Rows from block 3 of a small class-conditioned image diffusion model, named by matrix and row number. Rows with one number within an expert belong to one neuron, the router's apart. Each number is 500 + 40 x the weight over its row's rms, rounded and kept within 0 to 999. All counts start at 0. Numbers have three digits each.
Before each expert's rows are labels from the 100 images, of 14848 (inputs lightly noised), where the router gives the expert most weight on average: "responds to" is what is common among them. Only what is clearly more common there than usual is listed. The data: microscope photos of single blood and bone marrow cells. In brackets: how many of the 100.
# router: slot weights (model.blocks.3.mlp.router.weight, 32x128, trained with AdamW), inputs 0-127
# up: expert up (model.blocks.3.mlp.up, 16x64x128), inputs 0-127
# down: expert down (model.blocks.3.mlp.down, 16x128x64, transposed), outputs 0-127

# expert 4
responds to: smear: peripheral blood (62)
router.8:509499529496523548511478487546493503490466556506491540447517516564523477487506475430453477499569509486518427419467486496474538502561510525520529491446555569489420471476469481551493543516460566543436577523470536506548449516547532485566541462508422503372493419517494483492564533459538434519491523459491452521465445433479561430465515453523497454545517498492540528536469482514429453490521
router.9:453516521481543444455541522490447512513558531505407526515518451391511510489491522490522587539437528491454558544515496466493474437479465496483501533521552432481544489544572505522513498519469529415523428538507493496447518485406550500488481505496591510572454595547517523488477509543457547476479490473525500490508536551582455509485542491526469584466464505504547472496546475516567499529435
up.0:494516507536558493471470446460517480501543491528506466540539531477545473508457433476526503521394513480515517525451538485483452457455495493434529539466451457514523489494519460518505470464537488480542428466533460474462533460462471420461467516518580485554544602529502535494466459506451468529504526510554529407522528550539517549559507489552505491481635486489470471436515435472603540533468
down.0:467523565453521553535481481507502513520533457401525567428532554537443503559485504427487501502544516558528458462517495520461456506600498455449486510535585465514549504481454517501534499503493475556513449451578486456474446517497443501482466492471589464569468471429440465537539546527477518478486479555545462487506457469490470409484496449512483524508539500527385477474503489490442517523467
up.1:506425531528477512515490548505478497522496451496521442533522488463518578499475526525538515552383486499507541516609511511513548462512518538563497524636446539411513507508522507520395497461506527476491446505511513463563576481509527605475493528481540476566482536479518516561541511487512508517471508559496585569527505463488513495484499532447532527532459480564500495442490515522577478487508
down.1:466450477498502475513465452476464485446508465450481587490516525450452405527467462478575534436587481516476430476519465512507545523480532462550489524543502515448529477457471498505612521512493520478462395440536525434501402537505482541505536516517513466560521470445539496551477490530536507500530448513515498553542457529500525472466503477531512453423495512577458550488539459555432463474457
up.2:505486495450484512490473532509542464475445497496491553535554482556495598513499573477462541503454466544471529417479451427570521445503514470457533493495523453469554496479542520533571525469520495499531529447532538500443526444426547497415481525480545426518415504434514484530555498538512535533500513509487489563498493403500504573470458508580524555521530481472471518502557494582523415514505
down.2:477427456521495533458474477479519555523492556538487432519449412531494443494523499527492509525528519499478505589530521367559519541503460527471507511466484458466560477542484513468469398488469540521568546529503525591475481542503563477423509538493519458488589559484497524526473475424500509496528441496529559559501476545499504505483468509386495461544559530499509513514464477460499445515474
up.3:453545511519482544498531595499513452489433430460476515482481524473549527499564516537541499511507620536559502488520542578448519459494495483512521508549430547520489524556576511436512472514498499465528497487540538650525497575534493548480530512469533541517463495502475498535521556471518527529536424547453516536473503536499520571442441498476477503511389505517500536559516505508491538454486
down.3:489487513510509441534546494489481505483506512487472553516505514485534521522535474457501508517472507563469536549558427592453521510507462484522480486517546522525416481454438585523471453493391475494452481581402462487518543500460464486553526543488468526512504528535603477522539425565544521475479534529535476526487536485487538463489471486562553451493448457520545538493576494558569585450492
up.4:466506535476550561480514518529464546458554408517538539476549448452462466525458570460507518481465430514526547530578483458477492489465546517505566528445447570462506481508487530475491529521542494475468447433587459448484501525496513486374494586525563504509536538516519451510473547487497518468473503517489535465578468520481544541539477457495509431477475515484489478404510558463520565443494
down.4:483531541594407477485526466506521432549546456491576499517479465449556571474479455551490507499457512447432447501476511465478535440521517499532566523471484519493472495498498494485515511530543474484410519489442470510537587489473449554474501551486501509470520470507542605559525448500497605465495487426487549498505523503470478421520477573521518536457487430485465508512499483475502581490580
up.5:505512489564568549509456563549529501552488457519568390554479530536519497465452545486601515513462488578573501476433553550437471475530458503431528457551472542443464495492499482536569484491468533470528467441526609498498514547501464487506512566426482472506484533473453573494505473491521472536577491559470542510474554515487546509479514526516500519487473540510511491463508474421544463517526
down.5:504490446457439490509515472477479559448495486524535574439561491486517491517518477522570513459490483523469510523513492558415428564540487489437510510544574591470481561454503508482439501446482510526552489465529591437485476449517494449464506518580522510528534475479529414502563514417443459490467494520518495512532393484475473546462491512520455459498504530518507463517443463589447485456499
up.6:535581469540430538437429530530516459460476477482413503500507526530520528481520497490515533443451553515506540481448477482487475511576437564456421494479493506512491462464535539518494540463469525494498508462588489503445454518505514505541444484491507514460493476469531524501538473408507481581552436589520526515406495460523512518533526511513511449460418499404502497542544457468578446551480
down.6:502483510450605510483430494525590505513507461500492495507532537587480435467496491499515510566550456575422552558550477451552501480500495515455476544503527473578513438503496528556527415533470527527553495486558509463493499463434519508456469542456532473451443499469509483494445525477596496559511542504480486514518544516528477428489458472417487559524514488454491551495487476429500446565456
up.7:488496534539465457541471449424502418528471470513547542476487491520498596541461470465453483529495444477527433553537554386505445464530501473482434506436497538469535472515495480518450521431566489465530434470557525543484462439542528420462489426489464561468494596473511509461487462520474468512463433485517502455540517514495500473543454465499490464540508507561468532500528492545531444487428
down.7:442469457521515501504446530476534535495511440508530480540550539646552518522497554512422485518446454554476556503542446485472444496430466524495460529535511518434486459553555470503518521546491525567537502427568571484450493473484547487503490472481475514446439516459477488456482590490531459527536475498521506472458530566446433524510504483501426555504536512500439444519468493456506431456497
up.8:468567461532464512496506560560531531546443470493546414496467524524522559486520587590532528495468525502515550466457561539451548618530464570527457461452525552590544473451474501465504552493460456481475485482505499502491518501541519552559476470505418469505429484521520504467470483512533484484531447513476583534442527505510461525463479498523483550452461536489500498506416557534525439469478
down.8:561563524517517494523514521527532493509542494526507528508492507509531506501505450448497499503452494486466551593478513534498572433470503571540499477444485581554490491592575501504447460501485442506464549531470533503535569459474486541553495445566432492382515563562569556486483509501523409521512520508501466521492535517449512541486504494559528487516408484466553452523561563504564477499535
up.9:559471439472466579522489519505514472476487508527422508539502477534489423508528528492461510492594450496488428583504526562442415473491436509512496543578454490519533525518507514509557452526481489505572495503530502602486499540484512463478435616489552546533451522440512537449463470496448525504562454471520461505514566558527473547506488508550532509444461473515469538503582499455504473513517
down.9:394515537480500430531531448497469557463555552540438523477546504482501516511524502517411492526450479472559572433544494551496455537511548491501519493606483464488453504450467510430432566511469539494503501581488502562473537498528508471536474540557480571460564506482460465509456496486440441513443550444499517565486461442504516543500496502473474463608492538480495490444484487531517514525533
up.10:451482491426532538563492578494504468448498432435471507470523509498540567562451583537523507474493436480487518490546541489513510483451555477615568495479446475443557512522485519465497486492541558548428506411573582411535558550536516534492556493451504458481487471447535517485530514545557523499486489481464469510507486477512554560516471507507511486498483451537439543489484545543482507520444
down.10:516448490476497495457487399512509485446492456525561463481518500507497491465437420558521585517581488508457459528559490400497557525475442569474545521533495549397524452550501492539565468514480548536465508470567515443463478520574522533480501472428519437493536483492495464475512507503526450460557480521473496464468504535526515546526542516455498464480461452501485503602452458558446517462485
up.11:492543522506584486538494482446521456436413485487550431538505483519474467479445453453524442526516482503539502454559504484511502492480469471522550488367466503546494525496504509453474469463564479490490485441460546495606489501555370501403496541483548530458501533469483477508514495431522471536516455441523472496514491507469534510513471462526505476563597524544434555511522529483482528521541
down.11:431475510421468456508427497514557451466480521450575520488540541530527572500519524546584421486467510511430527427488477462454471472471501483425506508507522541447437551491575510535527483500585484528539554442491513508565498486402477421475557476498463514545468475516481442489548480537503539505493448479493537485516438530517466549530545505500502569441535446515501540491446446530491512527543

# expert 6
responds to: cell type: artefact (27)
router.12:519544443532459503518421479539513505471465585533450497519491526516400546568537456475501496466448374450496458506526441499536452481510411515488453558480527489530531458481486459500466495482523482475534498510526475494535507468520542474542477506481513504455510501499525528444583530480502439584504431424515505514444553552508406505481440512538533501455507482497512486583528484500566463515407
router.13:530566529508540451505449458504452529466525556479434558457498501394529569482518486505503506535464537430477505493564462471508556411546493465493529648458549503499475477511549493526503545490553523414491495594490478491520529443486536516510525517471436511435497563512495446529573527478460492549454537435510494532494475530519510463471524459487441491529510505496565490541560484493560486471491
up.0:487501463458478550510514538462565474499523526426420518472480508490472514548507541558466531447501567481529513532441538533513502491549563540556471439546530456469588546420451545483469478451517532560438565496605491480469513461476554489530483489441442517471420439439547517454515474489540452459475423467495518466495487473500410498551454505484502494453467507503502507443514538538465481485449
down.0:517494520513509524534505516519479542538526433441520507504503485503478448458483491402481485498514468421589481479560509504499441500535387531485515523495556486542553531465473522488540442499552520574483545552488476540499480528465508486462456476468468403504453520451502516544519564513450532441534394548511477537529449510498543501554617432508470504534501561486429451556513507528469496549496
up.1:522506546474527526480531559458453511499520544460575476500468584418509476447552540497521408479526575494481537471486510485529615474521573496522531471501485537523439547443495579468487426438546475485436461500461488462497532461498451560529552420474460479549465468518525507489484494500538489516462519484499525481524444452520523454541474430468533518551464571417508494468489514513477534458574
down.1:499510528442532461455460453528505523522484501556517502461496531573558502455485573529516522606592497532491453536508587523557521526514503569519507500507564512503483485533490519565546518495446506552464561507519490468488535508539517557520475497444541450480478624515439480476429466542594461555508556519515464477493559503435548501520514528496432526548510490394469479489525523516511527469521
up.2:534466516472480467424557514497503475503417479557483535516567491451529475497510464462521511538515511530545444515481499467504530515551476546403536535536499550482499481556511489593513463504443450556526519459430522606467451547511499541384489511447516533463477544546481549543483509515483579543508497464522498599529483529508500475421568453462519501566580535469486477498492523514515542513535
down.2:514487498489549517451500481514450498520544475493426506476475488428459455516463483513496559518541431555531493513488545426508544515478579475490556565545507526471553525410484495445487515463390497544462455494513510517516511455527538573436427509541461485562508520465482425496522504477547582531476456455491500600442531520592486556434528464503495447489556528432496478485482529535495508482482
up.3:484541534453514520477549501490455487463554449500476542513505478498603542456518504554447469485501502526398574512458447475525529462484541484567463444553549461455510475483520606534584459559501525557426487494583482447434507504380487523550467450520485470532468473477542523498489498511529523473444502521460507503478457418500511520515454479460501531508530497423489538555553494538487487498524
down.3:468551490567489488477441514539503448493517531534470465535473422462441523484529539520529474476461491459481482468459492538485562510411577537457500496476388549468460525565561441456532554492545529417498499533565544458497503518512562514518453540506566541401508506499503510500403503491447489567581538501534475480552538496510469484525489564534484515503469441497515490463472490449497459511574
up.4:545513493570507415488462440475505460526419503528500446503453553539513441499479413488510510491463440537570460517407534481498520515536438494510450564489503478537447487513509446512483535457485505473546529483462457522512500513549414479478533524586497516497529492539471515525497525449485479514494505501591503507429553554532410555509585531471501433517526492512458403525480480489505528599520
down.4:453473483491503498518518538476553499439561477557568511472511499532442526460485511482544458448469436477440519439591400513538500465476417535484479500447498548534534578548559491526506454516539446493521485519486517503491482547486479435437477500457497500534497465536566504486565560513474523412535487532440435495514504514533545489603525534463540499479506438522473519601517493478541469543559
up.5:515525487528461582563522508411518486497463520515534564516502488537469508528498536433522494498552520546520470467547560561534471566466498529556445510488475504488525495526453519452501539462496526532561551502524534397542495495529518469585565478496565581503494542496498513423438483463564540482528439468566448495527498565532457493492497533581535576492531530589515552533473537514454538491462
down.5:499501504493499485515498509465467550468494499482479542550479507444405423350520494508544487462511529489493511466514456511545504501541555458513466455418544519502482526413500548479497522532529504472510509531444517537560489550430453465474530482506424530498509433487555508518505498495429530543522536501446512523589477497639512431529509506509495474432507527513503566443504495473578498555517
up.6:422526543458453447573507426463467463450507473419447485560504466495529528517481516529466510541539458417415453568495501516517456465501523498498475439465452447453546503544519520509485554477552490525477508547520569462528524492573479463536464492465597503428516494407516489530553455514482512536494547463500446507485527527537507479547505551526480445539532506555473559488519404491505493570487
down.6:497493467616448524458548522479462511506495489586444476477485503476502510467543498458467438455425410374530508543520537505551513555523473477617540477513463485502511548514494489461431557449525478484462490489478496482530497464560478514485508459519567432482516497534506469438471485457453432479503458488396508503491531522470534513516507496534459462461515604566483547506491534507479481506494
up.7:517477541388523501471494466467523503499472453541506461478516469528531400465518458475443439521586404512552454464503510516462501551504498513489484538436479569494448523474430532516527565497444448541506513462467527470532448578535427523525546455541526514477486510502430500475428462494488488491494482519588521508504508466514570475514479522492527525501528495483433534444422470456427516560572
down.7:503521523483480537542499503513527528508541467517519534452519547528501561438559511491496415451475397474490546479579438536461424503564423482521467432481553466529511544504541510522477436480522479517558540465503477488515467474450453407479476485465562448527459499498531434443554533485441469453512549495471480453540422460507523477532385482482458510514558502560427466532493509498513518500498
up.8:498457554548473452480516523490425503431460448478501508451470565482511470428534533519438459450475513512450585478476474483484553448500523480581523472530471507476509499513574548508520464546502508582452449526455398534517520491495536608446515477532448426513554407526532501511526487488548502488472527556472575442512416497506509492505527522457538510515466492475464508498567498549490517463564
down.8:499539473568486503459458527505492439510477507552457492486494476522495556468569523501515466467485466450511508490547480522438470578449477530430527553532493506468424488552486473472511510460512535502540513512521522455435463452503519476494430541537565484434469530438553543562435487464372477564591461513521477472508432538485448478514465466466404564492485544454502483550489460517492460510568
up.9:468476513390410453486554500543495467471529530464529532461485416518540540523461564556545549483484461499396476485530531499474456506481593491496524416485497492537462517508444534487491473533498436438488513453460550543473516539501589508484499511498517445466501486495485504474506463557547497467476504457424522484513455436497554493510493441542434464500501518525405493461520588556528451461514
down.9:520525488436507509501434473548529442493521564530465458423499499484460472485481498520552544528592518538477461503495550543569510581472491571443522506544507492485490458532493470469508471461484562485498537564549522500477512547538505508512431568476543515468484550482460560586395474490484523528580497501521471533473516538442527492520404542461508532486462437409522480526438450534507510512573
up.10:551471517535471462511539484458463433469495492525510476462465500539429480428471385490478483498501553515556461419497468529502512503482509471600476516495468498519432492542563450485468541514471460494509519554469431599533494540526472520489543469504522486457445417594467474541502569450568490482523523560514468519503505519427432485509523496421473419506466452523541485516430474522484507484524
down.10:509423455535526473468543459437520620493503510492482520532513540505508511528441542522506625536521498631417498503575416534511518535478444545540532540545517489499505500520470496519479478550378478508480498472522506463460485483539512493516485512488560524538513541566488536524501523524547485448485523506507510499433510527485531456541445518470548480456539413457508477551464514487554453465482
up.11:505524509551523589502526528488507516484536529496485611512527495463561549551540575521557535477469572522474550490558532503530507511523540563509548437521485566545579539518548447552530537517500495532441448509474502494495492444519526477542537590550455509542511500539495541544482519478527581530457537560488519606513495513554532517491519420533456572544506521440529533506485524530541519534557
down.11:510528494499490501551429534450568497475498534518477491468482519482440413412518518447520476494534548395479540491459498467586507508500538538534479573461478488508563531524517481463502541507576507496473502587523522542548557523461536488530513504531495496454561478541508514485457389521486495554576526483444486595576474537527559475542409521512508524472467575497486556523498509508473496544481

# expert 9
responds to: cell type: artefact (46)
router.18:535566583523511455512493512534444542484504558494483563475514519488544537431460502488483560541477461501523520491505535525463533489560469502473530558517541515524473450581575493539512620483487543459521494557520508520516531574504522509495538569552529514447520532537483483521548483495554569503529557458542489529492512522507556507474327484533467496526561531508522537522579497559533512503513
router.19:500482515508474492542486547448465477484455522399469535525513484454593529444476533581507502514571609551496462491530519531520538504501487491507468434481468455502518542542521490516465502486457484512495553534507525417568499454565466525505485557520495550493487415432541477574529482465506526472508503509420446569540456492510504527495520509484449519547487564578463541552505528475391491542549
up.0:461527476411520553536572447485490499518551508433549566501526522445474523457518446517547499423482495545550541489493461512514471536516405489604536494460489454466502466459459407517535545506541537440550492456470519508456439544527527460451513374511545520476464552488447566520557506495509480477557538532501513518534514482499440558475545515516512446507455549485505463525485481502497526566521
down.0:519488524505512434531580534538489466452482484505539488477476528529424486529473514513610521598549480519490464447564512536530436481476466519523518531444566484463485465560558538465483389453504553498519525457471507508453527515494502439463460405471419499525510497448546464481515543494523498439480472546455401491493488525523544504515480505402519496520463466420526564542489511506500506520528
up.1:475503477482514502481479531516530513498524573441507467559527574423500542463585505545524523481481625451482557529494488463503534490522464554462482447552528427536528508452513582533521447484523504534440473518574559409417484448471509543617447542456555485528457503487562545536525493501511474505478480478474513549473456473469436514520485512476506500533542519427475471505529485503503510463456
down.1:520483554498510425578504469549486508483490516426551493507486474526541405402544457530474482524467506435522456503449537537510487452554573451516465564492517555556538528418527519530534440501533516533472530470542490559539521495436541465529541474532557455513508504448473428442547467491571562491493559501493525520585503518480505542475484482496457446510524507543488490411539501498531522482419
up.2:469538531421473518501533522483447521434510478450479493551428514472442461471454562486483499464531453484401503493491435514532523490457570532510513518475441467521486514475490494450460505515493535585445558521496496464499484437476538514530523437527644429442488467524446481476539474486537515454535531468491484494513430450475501409536450497477521502527492525435517606470487542440467518487514
down.2:536439571447519484569505480534528519467484464477564485453471426504581463424439527520530555488538462573502470484508507517531435500596455549465469455517595561497539494471562487506513478468483513563506565483527485537506520530522506438482481534469536522538455461460514546539553506504446537434540543541568468471412483500410526503518478529494505514519475439495516430551476488515488547465480
up.3:510506451529548545525491541549470495530426541480446494520444509470523528485453509546541538480477540498475524498512529535541520436588473438520533418496486494502504417433521547523478508496481558503569519504509520474447580498501447455476420625485515469473532483507542501581538507531468485545467499523373504484541483484478485544466566483529471507540482523465479472503578536500459476560575
down.3:507482535504483510506542527526511468487542490485518519449512478503517548449584446528544420482396512388530468488552511482506509485487451515501478596514511488550528591533568453554468548425557478574461590474498497539466517548519465429512495471514446454521519546507547468420586497519483528425521469507449517489533477503470534556571500493494477457456488507478485558536527501518540520494506
up.4:547448484488498483466523464472485502572515519584533481451507502469517520499555469488490487571530498483526492514478540434473488494521533500472431511434513548531495508477463435461523472533461428455574475452478462545418526409452554476496506465472472519544445496536486501436416480548467417422473479463500528453526464527495456479485499442534464549458525512529520434476425496492557470390442
down.4:511415526499497464489580478505485513470451455609527488522498480533529458440496495507515515486517457483559476543511520520552461491553425488569502471501515575498578513490496494489478501446445503571500483458504479536487465526584563513495477489477489445561464534517516482413532525462528473409489491512482465444469530498463548541499507488486445424551502583517525518555527535529465499385411
up.5:481461432569503549520537455501423459551541475518575475491489491519455532539497506514546591485433591534552532485474477509512520511524430523507475485495531430498463425519568443520545533476484547427516478499522524452466493456514555473525520427494487509481461517507521451556518519531509480487548513519434509566466483463435433416464524440486451490475494546473591460535438496520578491482484
down.5:499446455492504476521595498459464547468444516632567508535499480559546499489445532582508450478525540567508550550480479506577430490520446480547522520511521513487474433429475548546440552504447509521547477434431469529548520481508487494471523503491564520548429526600563499472492498492568507478448515510477536447453549491464535525505476532484481488471529495528557544500525513524501527451498
up.6:593503523518474554546466506482514460503460532491531494525466522484596545478456538476545449445467523443497521502538518482560532475539501534480509446526473439459481416522544530491529438468563453534492524524518499464515559413505507545504454514462564548465482461463434524509587533467551444530448471481538526495433457492510428524549513397478488472585484554479500455556539474460536533519489
down.6:434517469472542515558482492497446503518506500471501458593543518477499418587506500480467439490493458467553521566448553557547528499484498388531518408487444473480486446411427537498505473512546490499547523522489463522561449465471482563492512494525522480429481555456511528564384483505523479495507490461542505510534504462429532495462495504542499535521474515569511524411508477532488498449493
up.7:524524533509470506489546472517498503425529482513479489537450485522387458425432474506500521511459355528447518444492412514498484459453577463545547514566511485494518499508542535555495493538532505569504473518474426451495504554432458487500494459490516456474526507492501483562524455490488500478489577528508505531581540489420496459487496541414512496463460447455534551415546506497514502525525
down.7:500590489584452538484454532527496480538512505420492469514503450429448557545516519466432479438422441470471493511466480477415558505458578499472519521502443458477439549528530473439513509506550509411487498539507528454523534477494502503497550508494493505429532441513494554541483522522430530505522445498516518544518489501509444473467481536546546563466517448494441431459512495447514477569592
up.8:446492485530561541450499528530465483484470474418455493514525529438455480584506544576491583493493575450522519562429467490482501544517471551457541477527464504530579537481486455567506543453453523568414462535472470538511494433501475495530459493516433472476457491456543540517482477530480518561507539497493545550474529509538522506474496532543540568449522483451497558439453524461434508592516
down.8:517486562504545457477473455558551491517535460443586495529506501580528531477548466499481490545409519493449507501503481512439551418482552529502500560479475529485447504546574490511527519477496482486467593467509554455532522489469504505525524521499386542474551528559450494450522501520572513488463525475585501508533558535456458523468589541479503508495511422472438475426552530478549471470524
up.9:452485488438458532489486506483554462512534464460490575428524469471493607612508539492496561501506420560472526486510605465536529513516521464526500485483565469490495502484477505482522466489516537500449480478522544506452527489491607507524524470419476452517434512519480482495555505484534494473496442458399491497503459432515456497509472445539462511460475576527533525510482447536524410434459
down.9:436514519480524511500466489464423514516527527449447497535495565442466446575475497446497532506535470432529485520514511474524542442449550493521541506485474464485551492502407517491500527567466505554491471497499473490509416500526545605529487489448457473490457587480420465491417525507547435542484465486491508534552489450576500503503624516457497449508482500511452558447485538554446480526484
up.10:531491519459519562480523530452404503513520526488515501506482473441576498485469561522500486537503576461462515461474463514516558547481525530521469365519459521470506497490474502555443471514416490579474529490441474452536455464445489584534506537490405473475466462521557431487513490464509498475451577518513504501487453439501507419525525501491545559564515460521482544481482493410492477524562
down.10:472474491425477498473516496446478486477551503542585596389542588523511586552544498487538489531477590517414495488563477494476524508509483527463489567519573512522472509503459507521548499498431432557533513521475500488507532563522421504501452501491528515546539552507549494517559510538492473462516481531480441460495481455467511504528532461509452473432517449492444509534546471552545557474574
up.11:577476507561530529506504510465541513540508501493551466528522532524579555449525536562535474522553550534507489477558455513546499526493457460525478400571517494537489551571564463522451446506528485459459475482441508509503466424518459524482520479435411523518496521427464491590558514526476544483548517526481518524473493473469491451497563497467442513536465483592526450536466495390478454502529
down.11:518442513534455502483563492527514475507486539493494476445519515476542576485463480555565517467440423533486512508455493489529498498462529523515536562520516469460475601493566452495479558536477496470447520424523547479457509529553503478504493479573501548527494485479533482445547573426504543527463507486407522445412506503544478567517387553521526507522512462515524442529471503529573475551584

# expert 0
responds to: cell type: promyelocyte (28)
router.0:474535410492517484495461552583487512506467467517556433581505541503468490523562543525501468465476411467478503546438408481510486468395452546462435490520463491499456489495433480498505503579501454499516563488535488506518469497476445504456488477522518465505470535492476490464456556495487471469448499506543532499452577509451454541462546548518541507544498473480418443549518479442551607494469
router.1:553488518496583512473561578494513502513481437527486458504547478516467458506609512553539509471519460466538524522451535512428541488498487506525545509543553515553517527472577518456532494513478528474484411517514499646442527525522475565516438520473536498551498454522444607511495542572475485522540434539434552515479510570508507535509501538481531560457492512497484485485480566474513509504455
up.0:412470507477491466486530513528498486433514430482461614480497463527503512578481489426421474483491475477466520463530455522529437454435511472529526545434422509515553501508457493466509484530502534539477546473534530581506490516500528463499472467493561494459564458428479497443516465503510519491490504466495459408552459482492534481489524525494541541429554451541520588509486463418410526448486
down.0:503501513588439507449480526520484487490462523491403506548487479441516512495569492494487586502497414434491421512485540471437554542465570477528533532529417477456508530548469442412513488464460503465440502516585530458433487488576554536558477499564499481436578518476482525518489477463449442497525459480501505530542477529470474513443463475571467483517500562457515530485503493482454473479474
up.1:502541449511479501518481547483494486541547606530500551527457493481581494502436561528503501513497515500516518488476567583535533538539524495541504450585552498486515476586572428581483477506521426510527493486486483491498540529444476477587573534492480500522435535474507399485500495447521579441551448541549496451518476467516521492561568506498470511461516494501476505439572509439497459519518
down.1:502514479494547434449455451464509536493497570557473499469531547499414478510441496450541475515562475492418514515528481563519558521513483501533522537474511507495469475462409568529463495500567454440526509458481514464461533511453407418524517544523469469489455516541468556538479479540511501492512522589459459546500507523477504508584555543466572545530505491410505464514520568563480506546568
up.2:505484537494484526466531430538526563481603536488461552492488569502475475513526580464496505475498520507518531542503498592501516538525491404488496503458473506513501553544532551581418499471497466535460552515435493434469435564552519534504516537572576537546576516511534453524565541497449533516523523528500605492522502540523557444478510550510518478521448502553543520497474552515497495493571
down.2:499474512501490556476515546533507435518450504457492495518474603548487494538448442525520511518490482532502548439475523573489488437506517453466465496467467496530493496424497482493646521549524536539442547442480531421408516443454470530479479470453513517570403485491476485496449509461441531487465498463492405545467517459517481581445445429536480518491534493517508524480496504490509537457510
up.3:449434484480555479547551418466465481503531468501483467524496501484435510519508490548468529545551511559518477533554530484537492548469426461531440478452448473487496528530500495519551483464482384482500442515460494637515474487554453499533537435524497557556531529524452493497429540445502507515522499507532485511581456523489455508495427521453491504557526482537489475520439556495446608526509
down.3:493474452491481470477554494513495447561459524484444501455470480500565606574475538499483474513479512522563537520484572450480469466494541456509546524553513400494455515467466505576493615537493584548494465491429453524485535522535455473519482503523430500566438502531471418489479502436513508552436453501481557491449535452538477555510501460486507515538515516487554532462494488534483534579522
up.4:533445483550469528546492508501579554513503424458492500450488489584536463459432490432521488520479575537526584459439516454480503527575482432474561450530486516462501496492515551562477527474524514537436455448552537476464552523520520539556538444513491441514565533450508562518482452409519505472484546546528496491497433463501521488511498476454489446488465458467537503439489404518440485510531
down.4:578552482536557530541479527540484529542520520507502479497525548553586461472488500466439475538529503512568616466487463532536462493458470566493481571506518449531476445457598520508475500531541505513545488486438528497541511430408561501464502501490503512472435491579555571444452545466575557534523480458489537505475466549527554514496545509482465543496479483480463463541432476502525498548532
up.5:565500501526407574479517493477459516500447513465489469496470495524503575513483504487570469505433491563489570458426479506543491508504501476479442515516418498402478472526570497426445515444495504565497508435547413498460521476528426472521477514514533512490493434451519456566545467436529499527454484512473515502481474466441470503553470489531493501595414516480528447538518439448446506519521
down.5:427472531538521491483456456554515518443523511550507512541456490558458497534511512447511475528520479540486526486495496529580558469468571503509447478499402508472502506535535536503547532540478486461484431460533517408474540545489536558514443510518592459458501557518486470486406511511557390539513567553544475523538560511454522497487504562515492479497487437523420561460540501547534435507520
up.6:539493491463507499487556472492540491445491457450542517433470431522538485473515432487459378538577569500458514410529481503462511526497547466522464487443535516545471519462448565501475447561529512498461604484568495516477523517539523496535515496489473474462471469465478480506434488505475491408502503470441474452488448442466518442474469480453476494457562493499488525585487520498472438397527
down.6:518507530462497516488551450465496472505501509461502538435512476457544483533466488484536543552530474533535420545447629468533501504581500463486557523554593497494494501489404485461484566499475520579421520478460458517514524525565410572527511506485475461528473574441462509594483452468500529542472509539559517507465516495465478508514587456561499506482496522442499501487477489556473533514512
up.7:476469493483477498468516518521444497479563491450505509482523480498459543459467525499459537443448558594465551453562454483541544487522487477492482414551519457452478460510506525497469490491497531504449500494521473405462485447462523513542498493491484485456507445470512438557551478460567504497491499512390486519572437404418517436495424454451471510497451559408504534546472478503447495455538
down.7:456463496466473561474586581521449504491463462476549539508493497482573556589502485483476504446517552539526445505511511456459484434536494460502445451500505484496534526498499491535524495507481488515520433476472439512459485530541473531500505439437502481596472459524518468518626571505478531430431435566498452472457510443448491515499504455572485470531528515520503527517566541416489557466487
up.8:543591467573432480536519424458481419485502584521448569560503546532457530500540553511531504489461526558559513460489552470528507516528509556495458546589506459540492491486502483470550540446519497539616518466544521424503525490493439477526473520480514553489487416500511565502472452494528440516535457553503464545519504496519506573520512525516479533510488524512539497554529553444436489562521
down.8:467579538442532564563506563466477567494541569564484418466476440512521512449565529527515449401471468497505502526493476502537457520478510568459421480519482516512496585461505503489528480495511475532567496480489520415511542488486459467505506511498546556465526596581558466522535524521475470510508587507497559544539462501440541518534447515516480534448519453522534507474486464512590513472500
up.9:482436497534517486545521506416529474509461461524551480506505523498574554523408424540494479534508534488526496498480530456574459545522554462473522496420424532501517510545542488509489514411517427530493517531414507436533492478556437496445572420507477505509504487477450478529479494444479501475520483512570526506569465551537451528551521518526457458523421458560495465399453505495492517533504
down.9:534462530498534564504513502509520541518479486440478483515473497483477502511379513485523527455520534611520573529509463534558452459501447560494515443477551508513566543534568528556572554527452520525490531438443521453536475514487533509504491501471463527548442516526531523477524617536501520444440491491507509527417527508550541549515562505466561473511540480536515487565465563471564433515492
up.10:495529447474425555488521531536523524487454459449568516529491500498507537517582566541440457530574525508519531496549498462478511551457446526413428468522472486482427480527446491532542525548526476472546523472519483564533491490527484445482541505538498527504488555542482480482461592451523559478455479495467483501466494488435495553447464487501457494613404569484493500582521522484466563446507
down.10:526502500447513542489496486484453490459517455542571548446495563531462489525498467462475485522532481610538535468570464471506462520561411522486456490485587540529435414444507541520471408427444510518568545483460495516500494546484472476479483494492467519587456429483566487490600509517485543420495520546478456475456513510568487492528572475460505492477525475469483504508468498487485544448510
up.11:489532441527522486543495517560448481501503511472575509546510527486476558542551528517480427487491488508449496516474406542575503454381517533506443528504443442507425492550433469513474490580531499492532622517528507548532496441494473465518519478511506483513479530506530447498471549488479510438460546498533481488494529505429439491489584512503520522567504511516469490591507520443494601458489
down.11:464532412534504484528517452482458522499502485521535444568497474490451462496474517468486472435501534482495536496514351525494485482431461497474490454434497527456533476443481536533453464576524474502536392457504503501482442466438539484417510512493587529501468492562565481448484565476541512481539535469520479462499518483561519483530535575504531456516494416579483476555515490549547473497490